A small image classifier, trained from scratch.
Training: 9000 steps, batches of 64.
Rows from block 9 of a small image classifier, named by matrix and row number. Rows with one number belong to one neuron. Each number is 128 + 24 x the weight over its row's rms, rounded and kept within 0 to 255. All counts start at 0. Numbers have three digits each.
After each neuron's rows are labels from the 100 images, of 14976, where the neuron reaches its largest size: "responds to" is what is common among them. Only what is clearly more common there than usual is listed. The data: stained colorectal tissue patches (NCT-CRC-HE-100K). In brackets: how many of the 100.
# gate: MLP gate (model.blocks.9.mlp.gate.weight, 1024x384), inputs 192-287
# fc1: MLP up (model.blocks.9.mlp.fc1.weight, 1024x384), inputs 192-287
# fc2: MLP down (model.blocks.9.mlp.fc2.weight, 384x1024, transposed), outputs 192-287

gate.22:128128128145128151104185128136203137128128128087086128128128168151128128187049128108157128056082128128107136128128090121128189149128118128128145150128128128102112108132128151105128132128128123128128128155193123080128128107113141072164128109128128158120128112128128096115128128128128128128
fc1.22:101124175128128076141128174124125128132128161140128180128128095040109123104128128128128128128128128128166137101171128160183128128110153124128114128152128128154098128058092139139150142128128128161142080128128128157128128155128081175128128128165130128128128128128128186128128128170165170128
fc2.22:128074128103128147170128123134128128161128128128100128178162128088128141111128093150150172128128088080165123128128128128158149077128124128128114128128128128128144074164128128128128115128072128162128156128131128177112176152104128162162128128128128143128128128150128128128086128165159147128
responds to: tissue: cancer-associated stroma (46); tissue: tumour epithelium (33)

gate.121:062128128128128128128086128128128128128140128128128128128128167128183128128128128128128128187128091128128128128135128128128089200128128128128131128128145128092128128128128119128128063160142127124128176128128186091098128133233128128143165128114128182149128108128128114138128027137128058128
fc1.121:128065128128018128128128128198128128128128092128153128156131128015128141128128128115128128128210193128128128128128128004128128128133128161074128128128128138128128128128093128128128128128084180128128128128128153128128128128022128151128097128128128128128128178128140138128128128112128128128
fc2.121:128128128128128128128128128128084141128128128128128109128190128052128128133128128128128162128128000141128131157088128128128081091128128116128128124128049115128106128128128128128091128128131128128128148128162128154128128128128128128128117128134157128119128153106128128173128164093128128111
responds to: tissue: cancer-associated stroma (98)

gate.725:128124128125090151099094097128077128143142128128113143082128073126128128137128128097128129189125128118179128157114138120154128110128128143128111123128128126128145111128165108105125142114103128072128128132138112128058128145128128137147083128128134112104152128162192130173128102140081128128
fc1.725:126142154129118128160108117128128137161128136118158145106145127090116111103128128126100094128114114126093140154128128128128101126132086128125128109109123128100128138128128118176147156110139136104112083128138142075102128138138128154081096128143126101053171157128128142128115102169143128145
fc2.725:131153148128129099131146097132130131175071182102144128168128161113152152128128128135128120076132201123128128147110124128128149128152128155109131122151127168128152144128128120186150128164142132150129091128107182127108111124134128145128120128096122150161144139131097110128096128153142081128
responds to: tissue: mucus (59)

gate.495:128120104128128128180141135124139133128147104101111128104128111129170139117180128118074113170128128144165128128128128091094080128150128128128151176134128094108158128172178128128128107128128112128128087128128128108128127114104128064044073164128145128157128128172128151120105121096183084128
fc1.495:128128128090126128109128128128114121128128175128148071146146128175101122112090128128128128128120128120127151128150128157128151100128121149141128128128121128171128128098111133128181160128128128083128128128108128128128137128176128128169171090145128119082116128071128119128163171128128188128
fc2.495:128128128125140166128128103153128102128164172128128128128128128143128128146128191128128193128110128128128130121128155128128135072058192097147093121194128128128101128128128128128128112128077128128128131114169128129128128128128078137128128121139199128074143129128145128107128200128049128084
responds to: tissue: cancer-associated stroma (49)

gate.59:128208128128102128128128082143128183136128128128128119103128128079067128128128128139081128172128194128105091187203128128128128128128128128084128128128088101128088128128122128128158232047128128146161081128012164128128155128128078170128128128128128136128128128128128128128140128106128128128
fc1.59:155128082163112128128164138150128185128112172160128128128128115128072128128128128128128128148191128128128138128204182148128117147128151194128128093128128151176086128093128128128134188128128101146128103145005128101128128110128113128075128129128128128111095128128150128128128065128147128143
fc2.59:128128103136089128128128106128165122176128128128128128150128128128065128070099128170126128128128128070128128128128128128055097128133128146102186147128179128128128128144128128128128096128128125176128119145141128128128128101189128128116128128128065128140094169128128128128128128128128128128
responds to: tissue: smooth muscle (100)

gate.431:128128128128128134128160108128128075128128126114128118129156159153121109125128128131116135104129120092159100102128125158110126074105125128123140134128128159128128128128079129140207128104107162128128101095136113128128120128108226131072126133128173112122128128128128158185128208128131159160
fc1.431:128155111128141072136167157128128123128128112122173167128136100102139088109128078140148115152142109066117128129101105135128128185164118146128128128128124128133118128128119145128154108106113140128128128138101128128128125135137141128125128122128134127210128128078140150145128067120110128128
fc2.431:172151131128142089128155149127128128122081128191150171092150144128119102111128121146121129129128089136159128128114143145150128128128113171105126128132153138134145164115128150128063111128137128129133154141144133128105154109178152090128119128132129078203128151059174129143164070128106122091
responds to: tissue: mucus (61)

gate.384:121105098112173119132125070151122140127126121156157128107116128129138138130142124139150127158145127123121104146104094143115130128128128147118128100131163135188147117128146096128134124063135140126128096111145113109145148103118119094137128128140090103144108121128079118129125073164104120145
fc1.384:122128153122128146128135146098147141062094146142146109154137133147145133126128112136113148157115101154133160113103123148128185113128110162098134065127129159128128133131151128149114161087133132130118078136150095119128136129130123128128070114105108128105151144115143136092136140077149107119
fc2.384:129176142112116128101129153128111155065128087137157148159128115113170109124154135115100142133128078128076133128085180119110128154113115160107128138128128141160128073118092128140120148121128093084118128146135086100133128100135126128128078139128158130128128128128128144113145145128153114122
responds to: tissue: smooth muscle (32)

gate.511:128094128128128128155141128128128128146128128128128128128128169073169162167153141128123109155087128128128128128116128128105121128128166099097128128128128128177128108157143128128128064128128128128128177136191128099128144185166080128128205084128169192097128162122128128128128128128128128186
fc1.511:128130133142128051128128128124103128128128126128106143128128165128108077147131140128102128182148128141104104174128128128128087128128082139128157037102128143128081128128080128116128128128145128140157128121128165067128099128136091128128128128128128107108128170128128173128128128128128128128
fc2.511:106128128128094128084128114128128081137128128128128119128128166128128068164179154128128130128128128128128128128089128128128128116128069128128139088152128128128100136128128128128141144128157128128146128128149128080128128128128128128128063128158143128128128173128123128128195135125128128066
responds to: tissue: cancer-associated stroma (93)

gate.41:163117118128128194128128128128128128128128128128122128141131128089152135128160128098146091128128090175154128128221213128128128172128128128128128088103128128079193147128128128128128128128128086128128128109128128128128066232128104128145184103128128128097128128128128128128179128128128143128
fc1.41:128169128087128128081147128128128183128167128128128132128128128128128128167163128148173128128128128136139128128206128178128128128128128169128128128128128112128128128086128128112128128128128128089128173128128175103074108174128128128128128078128128128128093086136128128128128128128128128128
fc2.41:128092186148092128128128128128155128128128128128128149128077083128110180128128147128197128100128128083128128128128158128065128128128179168128128128140199128128128128128128128098128140128128128128092107161165128128084128167174142128128128128128128128128128128128101128128128079128128128128
responds to: tissue: smooth muscle (31)