A small image classifier, trained from scratch: 9000 steps, 45211 training examples.
Rows from block 9 of a small image classifier, named by matrix and row number. Rows with one number belong to one neuron. Each number is 128 + 24 x the weight over its row's rms, rounded and kept within 0 to 255. All counts start at 0. Numbers have three digits each.
After each neuron's rows are labels from the 100 images, of 14976, where the neuron reaches its largest size: "top examples" is what is common among them. Only what is clearly more common there than usual is listed. The data: stained colorectal tissue patches (NCT-CRC-HE-100K).
# gate: MLP gate (model.blocks.9.mlp.gate.weight, 1024x384), inputs 288-383
# fc1: MLP up (model.blocks.9.mlp.fc1.weight, 1024x384), inputs 288-383
# fc2: MLP down (model.blocks.9.mlp.fc2.weight, 384x1024, transposed), outputs 288-383

gate.445:128127128128106128113132128099110128128128128128128087128107128128135128128158137128112148143116151128116128128128136158100128128124128128118128093128109128128128128121030161120122128128088128136175192128094088148128128122162128099128128100128094157128112161154104101128158171128137088128
fc1.445:151128114127080111128139128189156128146188078114128112116084128096128128132136128135128126180128090096128128125135128154128128128128178128128093128128128128128173128092114128128128111156165130128128128128128077162128128128169128128128128128146113159134128128095128155130106119128105114128
fc2.445:128147128128081155128194128177121133128128128123138150071144128126164104149119092095128075118167094128102128171149128128128104128145137107128128100164107118134128124104143071128104087128128128128092128128128128128128128175108128130103128134128128128133128128114087179128104114126113155150
top examples: tissue: normal colon mucosa

gate.331:156132120125080142093128163157113126117169116139115152106137134150097157130138120138113128130128159121141124128137124076128142127129128159145121095085123128156103128101133109192111115116152159128154157114079122166111127128187150122128103134144160145114140097109131154111153106144134089195
fc1.331:095141127127160169171084147107128125159128146128110128157128128111123098146097173128092074161106102184108125083122126130120128128121128145157113122153077128129149081077136139076128121116147111136121090073169128153096144128111136143110118160145095114145115143123111128141085112137128113067
fc2.331:134136128136165183159108114087136137146125088159136135148145117161108123157128128133081070122077118188101137125118128137131154132121128131149110118148114179167149136096125100146119130105140128131137091074155143139083121121160150095128095128130156146151119130128078128127105095151136104128
top examples: tissue: mucus

gate.314:128128108128128131115128128159169128138132128128158128167129129128148035134125128123128128156128128145128128112112117118094142158128128098147148128128128121128192131128169128088142128130176137200128127128195116128117144117187104127128081128128125128128114134105128087060128090123085101128
fc1.314:128128143082133128128124153158128135118135128110127128120122125128093128128117157128098128128114118128098063097132128144128128128118128121128134111139098142128168124128114128128102155128128110066128092131127121120128137128128128176128128121127133128154184107128145128170103184111128106128
fc2.314:128142111104143128131129169173154128128143109128114109128126136118092128123053128128128128129128128165097059128128096120129128128117128153128152128128121128114158128159109108114128190146142128096121104150128128128128128119178122147128106128184128128128128111124124128196128194128106163094
top examples: tissue: cancer-associated stroma

gate.439:185128123150193124149090139116121128132130093137128162060195175135145131111135128131086111136136132095126091142128128118128066119127186101128140093179157106159120146140128128172118120144167107152093128136104151142181168153197155105111143083138138128132087130128117128158091125134108128102
fc1.439:156117089131171112148113112105094131072127132107159135128156158158179128138098059137100109095127122086128105126141086120128128100112157133168136109140140180149090118157096133173138108172109119107072128128171096160145140134177169151116116088128139092122120128132128136101109133124133111128
fc2.439:085150145057135144138128148124191153125132094128079113081128044125066154161076159080131128081128128195140128128125146117078159138113155116128149126128136146151119128128119105105104107144119150156113135082144128128111114084122091118142129143078128154111124128120155110158161143142123124128
top examples: tissue: mucus

gate.233:127102128139135128128128128144141117114186148120156128128119128148128128128058111128075128128128148128128128125128104128085100088146120151113120128121107128117141109128080125128067128128142139111128099137128121128100100154102099077128128128121183130094162106128102119157130124140128128169
fc1.233:136116128140128139128153138110127128128128105112128128128128152138143135101128089128128139126118128090168148128105158068085128128139128128133143128122152128150090088128137145125160128128050086128129137133128128128186162189128128069128128090128150134135116151169128104107128117151128128128
fc2.233:150142102120124128083128128128128136128128124106144148109144106128150124108128113149161137121140128128128128128149160136128128160138159128128099128128146128128104128097112184179113190088213162128156187128128128104146108169156128128128128149099126128128128141137128068134128128106056117128
top examples: tissue: debris

gate.478:128128120128127123081120194128128128128128128128165128128107173128128128128128128128128090128128128128140128112128118150138092102128123128128128128128128128174151128168128128128128065128128072128128126115045128128133128150179128170128114100128129107128108128128140128128128104128162199128
fc1.478:143128097141128128074140170128179139177128122063128133126194155128155128112128128095108128168087145144176128128128142128128128094128128128104173124128105162128091103128128128128128128142085087128081128128047139130128130128128128128116128128102128128085128094128128128144115128128147197128
fc2.478:128128164131128173128146142128144128158128128128128200128128052128128117150128176128128065191128142128069128122139128128111128112128128128128128128128133128128128120128128195128123103126171180162128150139182128128128185128128128128123135142128128127154122128128116167128121128182128128128
top examples: tissue: normal colon mucosa

gate.23:101060128104128128128128128128128128128128128128128128128128128128128128161128128149128128128118128128128128102128230128163128128028128208128128128128128128128128128047128128128128158128128128128175128175196128128128124128128125128128070161128128129128128128128128128203128128128128128128
fc1.23:128203128156128128128128066128128128128111150128128128122128128128128128128128237128128157128128128110128128128128128128128128128128180162142128128063128186121128193128128128068176128163128232128082128128202094128128128128073128089128128121128139164128076128128149128128128128128143128183
fc2.23:128135128128128128140128156128138128155128159128128128255047128121128128128165128128128183128128128128128128152177128128188128128194128128128128128128128128128128128128128183128128128128128128086128128128128128128128226128128128128128128115128099128128133128128128128128128128128082128128
top examples: tissue: normal colon mucosa

gate.674:128128128128147143161174128180121128128159110128077128167118128157154128128128154147128167078125100153120128092128128139146128105128206105094113135145122146128106128128116152188173114128155122143163128122138132103127141128109128151142128220128128128139125144128196128125152128150128117103
fc1.674:156128151138107131144128147121128121072107160135128128103059202113081138128142128128128128096127138128128135126111128128128128165100128128159114145114128128171116128159108128100128171141128138115128171128147128128143102086087139095128128078165118095128139105128087128128126132111128128128
fc2.674:163158128128076128128128107125128128082122146174079139077072170128128141159135101177111128084128128175133095160111128104106085152107128111166130155128128116132138148181117128128128197167125143117128163128128122128128096088084144128128065068148090061128155125128072128128091128128147120088
top examples: tissue: tumour epithelium

gate.277:128123121120127132103136155139106128095144128128131149074128117128136101143117128126140119109178106123131153140153121139142128117120157161085128123151110066102074142085114128148104103140084163150174128124102128145192126102101114106123168143133119147133137126142162157132112144128130182119
fc1.277:129128128128151159120140162165128139121140151106122135089119111080112097096137135123139105109133128106156171124159114141107176126090157128143115149127121099139067095123128127136128134117103103162146130113151109105124116121111120128149128076110117117129083111129166133199128144136118155105
fc2.277:128166147097122132135128129113132142128128125110120131158159087086108119137117142209090130079083103101157116124114116130166118135143128104166146100160138146131145117128168089128125107113122127106122139136136108128124142095158110115162153145150094094061135117159155161190133120155128099179
top examples: tissue: lymphocytes

gate.4:165128123107136157131135128134128114124123145138130070110141145123105144123146137128111163128130121135107123138107132128091137075134128070185130117138119083120154078128132132131128128092184154128147160153196128144159133140117128179159167128115111127170128105102088153064094128137128083128
fc1.4:134100128128131141111136152076156123158126154111174164138128140127128128128156154127058113136104108128128150114162128161149126128107108128105134115128136117184139102138128128096128087126128099097142111128128167111091128128114109123128130147147121156128091112131154126085131135128137090133
fc2.4:132105163128128127125092128128112128154128112128155197124161115128128128103128161133081115128098102087136156135128128129124151115128141125138128123114112128128128132123128172116090079128128090123128128099122128130089128146101128140107111202100143159128099128163135162142199113161079129115
top examples: tissue: tumour epithelium

gate.508:151087128159128123128128128162128127128076114128128123128128155128126136076121071130128128128128098132128096128164128145160115128135128058128128128154142091128066128128128128128114133128128098087128101165175176128128128129128129121128128098135128076089128095126039128146128128142144128091
fc1.508:112105128128094128128102128128156128162128128128147128135128128100128128128117131128068128144189109109128128128128046172128128132128128113128115115128128118128128128182178128128128086104148144128117128128152122123128128147183151075128110184128128162132080128075128128167128128128128093128
fc2.508:107128165153128128160128128128128119179128153128120128144128131149076104127145128186128161109128128197099128126128102128128142117128148128128150134128128137128128184128148128128163141128124114128128128069128128127128124128128112128128128224128146089096128131144146128128128070086128128104
top examples: tissue: smooth muscle

gate.300:128087159128128124128128128128203122128128128128165128128128128124128128128108128126144128128203128128128128128128128123096103128128128092128128128082128128184128106128128130128128128128128128128128128120128146128145128128128128128128128158128128128136128128082212128128128128128128128128
fc1.300:128140158128128128128133128128128128128128128082155128128128128159095128128111218143128128128059090111128060128128128128128255128128102128128128128128128111086128186112132149138128148128128128170128128128043128128128128128128156128128128128128151128128128128128128128128128138128128128128
fc2.300:128153128128128128144128102128128163139128161128128069213150128128104128128128128128114128123113128128128128128128128128128128128104074128128128107128155128068138128128157090128128180128128128163128128157061128128128099128215128164128097128128165128128128128128128128128078128128086128156
top examples: tissue: cancer-associated stroma

gate.606:126128127106128139092128128217146128171121152151118128128128128119128128119119122145131136059128072128118128128137197170159182134194124158128128128084147097128124120128088148128128128142173217128055161115128128109125120128128142083121128128115128138153169137108128148163084128128128128128
fc1.606:123129090128128097152128128118088113128113085117133111109127128128128128038171128128128156129128124136135111185113122100109104132181099152128138097089187128128128148128128126128128128117128128122158097162249117128200127128128128128128156128146130128144117116128144140128194128110156155066
fc2.606:152128128110121128145128088128079096180128128128128109087128128128104086051128113132136154107138139170128128168143128125132128106195128126119135128062158128096128149118077139168128118140128161124170128128229128114167128127126128128131128156153128128128101139128105128128139128128143145116
top examples: tissue: smooth muscle

gate.215:112091130128128128127141128128129128152128094128129165137174128142128128095128128120129114134091128128141128128174128128156128128198084128128113086128128128130128128128128128056195134128128123128128165098128029128101102128195128128128110128128139111106128128128128128194131074079128128128
fc1.215:137153169137128128128128128173153128096128153160176128172128076128128122128128128137087128114084128128161128138128128109128101143128136128128128128128128105194119128128090155094128137128137144092140127128128128128128129128126128169104128128128128151128128128128128128128128075128182128146
fc2.215:078137161122128128175073128126167098123080128128128128213164128128128128128128128128080128170103128167128108118147120128118090128078128097177128136128143128177128121159089120128110128128128128128128151128128128128128128128128128156128123128128127128128128102147156148114128093128204128167
top examples: tissue: adipose tissue

gate.756:113074090117128122128128161128125129128128128128103128128175165128110128143128166139108128128128128128128123128118194141160136182077078128094173125164134109164128128171164125128090128158128136126166128101128128128193097093135107140134104151128128132128157127104157128184224068112184128047
fc1.756:106139105128105156108133128164162137097197098128128138151148088146119117128179128128128134149128111128129143133128128128119124156128128192128128150132128128103131128047073115174128128131134128128128128128128078128052128149140128128161137129128106144123133128160128128128128128112108085142
fc2.756:128128128113113097128143134118065172091152161099081128142140179089090128136110128153128128104128128128130128128149128128112130172128128114128161128128114128169128128182174128128137128128098156129126128134133128119213129125158173128173110129128150146128128128146099101139128128128180139067
top examples: tissue: adipose tissue

gate.741:113128143109198106128128128142160149128128128076128117128167128128159128104153079128188096075128128128128115169128128128128186128128089128053128128128106128113094117128148108128101128128123128128128131153128128144114135128139128177078132128070128107127128081128128128182182128128071159128
fc1.741:105128125128128128114128134083098120118128168163128166128165135128122158184128169116080128085162128055089128171128128128160128128128128128128128140128083128128128128128096115106128128160159170158128170098161128128128104128128108128086154128128128128128188128128162128121128128167138121081
fc2.741:143090155128128128169128128128128128128128146128113189095164128141165128128099079128158128128128128073091128128128128128128150154128128128072128126197128128107070128128128128105076128169128128128204128128128128128128157113135105114083128146128154147128179079124185107145180172128128068105
top examples: tissue: smooth muscle

gate.93:128150128093062070128128128128128128128128096128128140126113128137128133135128128141161108105082128128136128175128170128128115137132126107128128128128124098135128174128067128084128180083128128080150095128128161128093091128144143128060157148128133128128128128128128128154123088131128128196
fc1.93:128128128073128128091114128148128128175167130103128114118167128124128072128128104128147128128128128128124128128115180128194128155128128058128142128119128128165128088186128128128128128090128129128139181128128128128094128103128128128128148102163128120128148128138128108128128135131128128128
fc2.93:128128146128085128128128128094089170111132128128128128128128166110128110128128128128128128099128128128128128128128128179128090136122128128128167067128128131123081128099128129117128124084128128128128128159128128069128128128128124101144128128136128122152128103128185128128128166128128128128
top examples: tissue: debris

gate.135:128142128128140128092144111128128158093128088146197128161173128183128144128083089101128101187194159139082153128155116128137114128112128128096158086129070128128162128128141128092128128128140128120128090128128153128128118143128146128128144128147128128112095128118128142128117128128139128128
fc1.135:128128099128128128128158154128136144157119128128128125163187128143111188156128092111050172128128141171098128130128193128099108144126128128167165128128128156100082197128128128091128128128128128128133059063147132128116154140128128113128128128128164163160128128134128134128077128128128128200
fc2.135:128153128128128097098128128128128102138148086147169188186176128068128128161124128128128120116116102128071128128166183195058162128128170128128128128117128149098082123118102136098153117128128121128094085155128092165126128080107148128131128159169128128128105094128161128104128128125114128128
top examples: tissue: mucus

gate.204:127108098124111110163168102149121128133142128128128151145128128120116167128116104128065124069123090128128155128128057173128128128151119128128128133147112095128128144128161128128110128174128133166143138128128126128118141128128149167128168128128145097128128128198084175104156128163082183099
fc1.204:119153134120128128128128128128136128162128133128128157128144142119128167090167052127128128128120073128176128117128128090197161128122128153123128103128128124128164128117113128107122127128162128128144128128149128129131152128152149127128128013112117128128086096128107128163128128131171128110
fc2.204:167182090095132140128128120128128128178128128091136131096146105141128128128174128114127117128150128125123128113155130095128128128128128128148128146128118128128109125128128097121129119113128128128157137105097128109128169162127139128099128104107128128159089128108128128139123111128128101114
top examples: tissue: smooth muscle; tissue: normal colon mucosa

gate.0:131126128161135137128120128128107128134126114207144159072077138141154118128158131137110137134128151134128154128139144147120128109147091119128169128093140099156128160113092120128116128123115156120117159179109128094121128105140128104141173145116103078121192124119128138128114103114156092121
fc1.0:141128117161089133163106128049139133175147126149098109154130108128158150094128161128143115108084129153119162159128115092128158158128180114130114127147128128101156154095050134121120140149150128123138103119130132118126130128141128102146105105152128125100134154152077106080139128138160065124
fc2.0:128144135169096151152098133090123138156131139164109128208136128153175141109101176128112106151092097128138128168127140128147128152105172128128128109160128128092164138121057128108129128153128130128140114120156128148130128118168128128149111119142141128128118121145099128099119128144134065133
top examples: tissue: normal colon mucosa; tissue: mucus

gate.52:104128128128193128128128168128184128144074143128128128128128041128079128128166128095182128099101116188213128128098128202128148128128121128128093244068128128128122128128128128128128128128122054128128128128128126150128128128128128128128128196128119128153128108128128055128128128128128142112
fc1.52:190128150128128128128128128128139143128128128128128076128128128154142104131128128128128149128128128128128128128128128128128128128128169128097137128128168128180128128037128128128099128128128080128128183128128143151177128128128154128128166128107106128128062128139128128171128128128128128128
fc2.52:128128128128128128073084063113151128160128128152128128128128128112128108081111128101128142069224128128128128136128128128134128128128128128128171039133151144116128128128128128128159128128128128128128188128115128128128128137128128128128128064128128128128128128128141184184128128128128128128
top examples: tissue: smooth muscle; tissue: cancer-associated stroma

gate.76:082132110147100136102128128163148128128144110079121110128178125150127128136135077127070131119135108142128134182128140111128150138128075158135162164147128148165089105128156128134128099128106066132096096105173128119119120091128118116134111088116137128085162137128120151096094127135092128137
fc1.76:096128112111128128126114176098116131105162160126139128094128158114147092128127129128139089128129193140122147154104141129129122132090128128087083085128110069098110137163132127088119154106158162139126134128190071148128126151146109087149128129118128128099184117136231128121128110145125128128
fc2.76:165123145128125136161128145139123092072185150070128092106138070065140128139160086128160119110128123125128140160145098146066110178126126093087137185098128128145120109129118094114135130164120095109091134149094132162135120171116093172111117115119128128127155142128128147128128128137136120126
top examples: tissue: lymphocytes

gate.656:083128128117128128128128128128128128098128128128128128100174039128102202128128128128128109018061102128128128162128128173216124128128128128128183128128128102128128128128128128128128128128128128163128128128060128128128151128128128128128128128170128091128159128128128128128128095128128128128
fc1.656:128128128128128119128128128128128128128128128158128128127128128128128156128128128128128128128128128128128128150128128128128191128128128108185128128128102128079128128150094128128128147128128128128128128131128084108128128075128131128128128128128187128128128128128128128164128128128128101128
fc2.656:128128148105128128128164128128117128128099074128128128128128103144128130158107128064128128191128069128117128128128183174128128157128143128128128128128128128128128063107128128128077128128128096128128128128128128128128152128155128128080181128128144128128128128102128116065089128146128128128
top examples: tissue: smooth muscle

gate.211:128128151128141128128128128128128128081136128128128128128128074128132215128128128128084073064064128128128097128128164128255128128128128128128185168128087128129128128128041156103074128098237128128128097128128178149069128128128128145128128050128128128128128092128128106128128107128094128128
fc1.211:128146128132128136128128128128068100128128128128128060133063186128128128128188179143128196128128128128128128128128139128000128128128128128128077128128128128128056128125128128128128128128128128112128128128128128124128128098128137065128128164128082128091128128128128114091128116128128128128
fc2.211:121128128128128128128128128128128128165128191128128128128084128125128128085128180128128183128128165128128128128128128085145128128128127128128128128128128128128136169128100128128222128128128128128128105067128122128128110107128128128128068128128128128069128128128128128128128128071128128128
top examples: tissue: smooth muscle

gate.78:128151128128128162143128165191110159128128128133128128128128087128128128135128128128128077084128128097128158128128128176128196152128128099128128172066128115061128128104100128085128148143128218106128128128128128128125108128128128128128162142135128073128122128138128189143128147128128107128
fc1.78:093086128128142108128112127184142140128128125119128150085128128137128128166094128115128044111128128124128128097161128174194149128128115128064149185090128169128128128164128151128128128128128128086161128128080112119128143138128157168128128070128090128131128102128128128126128164128089110128
fc2.78:087128128128128069126128128161106154137128137104153112067187139128128128128089106084128052161104128128128128128162128128120128128128128128088128152158093128151128128120159128128128157128128098093138128164093128092121107141156128149128128094121128214174128128126149128103163171183128128128
top examples: tissue: smooth muscle

gate.210:120093128128106128121120128138174128145128143128128185088128081128115128128082184128128128126128128081200128128128121173212128128127106141153112149128128141132128127128128128128128146088160105097118164128083128097091128134098128134128102128113128135128128135128134128129163128144071128149
fc1.210:140140110153087128107128114128128115128128128128128145128128128101146128109106128128099126128128117128128120128128128128059104101128184128107110065128127148132064128128128116179156128128131147128145128128128133121128128128144138143128122128128128128128078128128128128136128128070123128128
fc2.210:128128128143150162128128052127155120128168128128128111128091128112136128094128128157092128128185128151140128137120106128128128128157161128146128093128152155144128128128139128162168128128113160128128128128128128145128128092136128128128128128128128114128091117128128143152128128088131161128
top examples: tissue: smooth muscle

gate.350:128128122128073080128128128122128128128097128126068132142138128154158137128086107128128140126128154099128128087128152152128128128087128085128145207128103128128117130128087164128128183121128153125128128159128128128104111134114128128094094128128152128128128128132124128124178198126119128193
fc1.350:128083128128135127155128128142089148092154128124128128128152101114179128128111094128115128128091070071128128128110128128168128125105141077143128122119128112134128037140064106128078128115128125162126196128128128141081128148092128128128128102154128128128128128128153128118128168128151128152
fc2.350:159128119170122129137151088128081128137128128128128118172128128128112128128128128128128179105100160079128210169111126128128123128103091113066134128128128090080128128128128158128128105128128149128128201128143117135163066128128128128128171156140128159108108076121167146144157128093128128152
top examples: tissue: adipose tissue

gate.113:128128150118162096116174128146125110143154203180128164104125130116159115102090128122142128094159128128128128188128128137181114160128221111154112131082144128167152125128128133180087117127120124101178103133128154114180142094128128128128128128103115128165184115134128128128144145153091120131
fc1.113:169128117109100128128128128090128142131095099110158192101149128166128099099128166116110128116155132082089095118128081128128150150123128042128128120100113118132128128146103128148126126173146128085086108171138183111125080128148128128128130117156128135143161080106063128177128128128128131141
fc2.113:161155128126103106128128118090150166086091095085150154188093128128108128128128177128128128128143128139128082128128137152156152128108128082128157093128092097086102118128128142073128117147128148090068128144128128128097122132179120096134102148160128134128128128112110128178118128128128152108
top examples: tissue: cancer-associated stroma

gate.273:151124135133110128105187146135122130123153138172128162107148123145128165140128085124160155134173100128160155118128128143125132126128169125115128079090130166059083073120173117128147165131128182141160128089128163120152133110091124115179142092159133133148119111128128121105123128110131133128
fc1.273:143123135128132149120128101087113113132092133157142136139161128119118140094128128124154158158128128103096138119128128096116147108092150102128116108138095150128103115153094130108133138131086121128089115108172122146054187138116146126162110128128117124164128128165140087156128128128145123094
fc2.273:140128128107127160149163125069123150162110137127148104188138166144145128114128145128156130121142152128094130128128134128128155109114146147071155110132128151089126115133128118102111118103089117149105106118128133171089182128109142128155104128151090098128100104182153093155128136114128128107
top examples: tissue: cancer-associated stroma

gate.535:128097128128107128144135160128128132128128128105122168143128128084128093128128128128191122125128128128128117142136141128128128156196173103152118099119111150137128128128168128128088128159087128137128128123212128143093151105108150098094139201108139128128120181128128128144146103128082115165
fc1.535:128128122128128128142135128128128128131128200128096131128188185128177128121151128128157141128128107128128128129147119128140128103128069094086167128116128128178128139205088119122162102123108128128154126121096132169141147155117097105128125164096128128109090128128090128128077091128128128112
fc2.535:128128089128099110128137124078108128107128113077128140128121128128111068128184128111128128128128128142128154138128128126128114118128113050069168128128117128176071128159135128128128128147093139128147146128128128171128128128099106143128146190107103113098128142144153083128128111128128152128
top examples: tissue: cancer-associated stroma

gate.534:171111128122158157079122164168128128078128138143140121124153114127128128128171115126089114095128128125116118130128112135151132119155128107139137128148135148134127136128093107128156097102152128168120135170058128125168103120135132128099112155127126128164116128096136081170190123121085113184
fc1.534:105125130144128128174128128121132128064075128110085081098193110114128096158113137141194128128121130128122115142124159116128117164128123145166120154128104152113128128094104116105117120106128128137128128128178140128138104128099119097125169094128135136146078128128091144121128157107127127149
fc2.534:128142127128132128175144151128125130188126103114156124091179154128128100153159099140128100124143130128128101128088168128128122134109145128128085128128129161072128128149132123077128118106128131166075159166150093124130128128138133071120168109147128135128143130154075090128099110107095113140
top examples: tissue: lymphocytes

gate.326:092081128126140128128128119128178098128143129144101128128128128093091098139128128113140090097128128112128128128128128116128128128098170150128132129128128106128105132177113128182171137119107075136084146171184126128128136128124128128114091126128111085128128128109128136086158128128128157128
fc1.326:157131113128128199141120161203084128128107132126107128128093141128113108133094128128091128131113128110128163128134128128145128098176088126153128114189134128169128122135127125128128081092154128099092128128126146100128181114128154132148128106173128128140128128128102128127128110135128140151
fc2.326:128128128117128158128128140127103177128126128126128125122085161128125170126128144173128142128128101125129121128128128128174111128159073128128128128148128166198135149128173134128128079069161128128128145128128153128126128118128115128141101128128128128126128185128099128128128089128124150129
top examples: tissue: tumour epithelium

gate.708:128108148128128128128128168128128128132128128128128128099128056128128194128128128128128098049128099128128128185128136128244173128128128100128151128128128089128108128128128128064128142128128128128128128128128128128128128128128143157100128128128128128128128128155128110190128128128128128128
fc1.708:065128128128173128132128128128190128095128128128082128081128137128128168128128128087128128128128128102128138128119128159244128128128128128158141140128128093128128123128083101128128128128190128158128185128077128128128128128096150128128128128128128128128156139128149128128128173128117128128
fc2.708:128128155083128128128138159143094163075128128128128128103128128144128135128121128128137128128112047128128147132128128128128128128144160128128134098128128128212101093144128128113128128128155100094128128154128128129128128155128128128082172128119128200128111128128128128128128162128128128128
top examples: tissue: tumour epithelium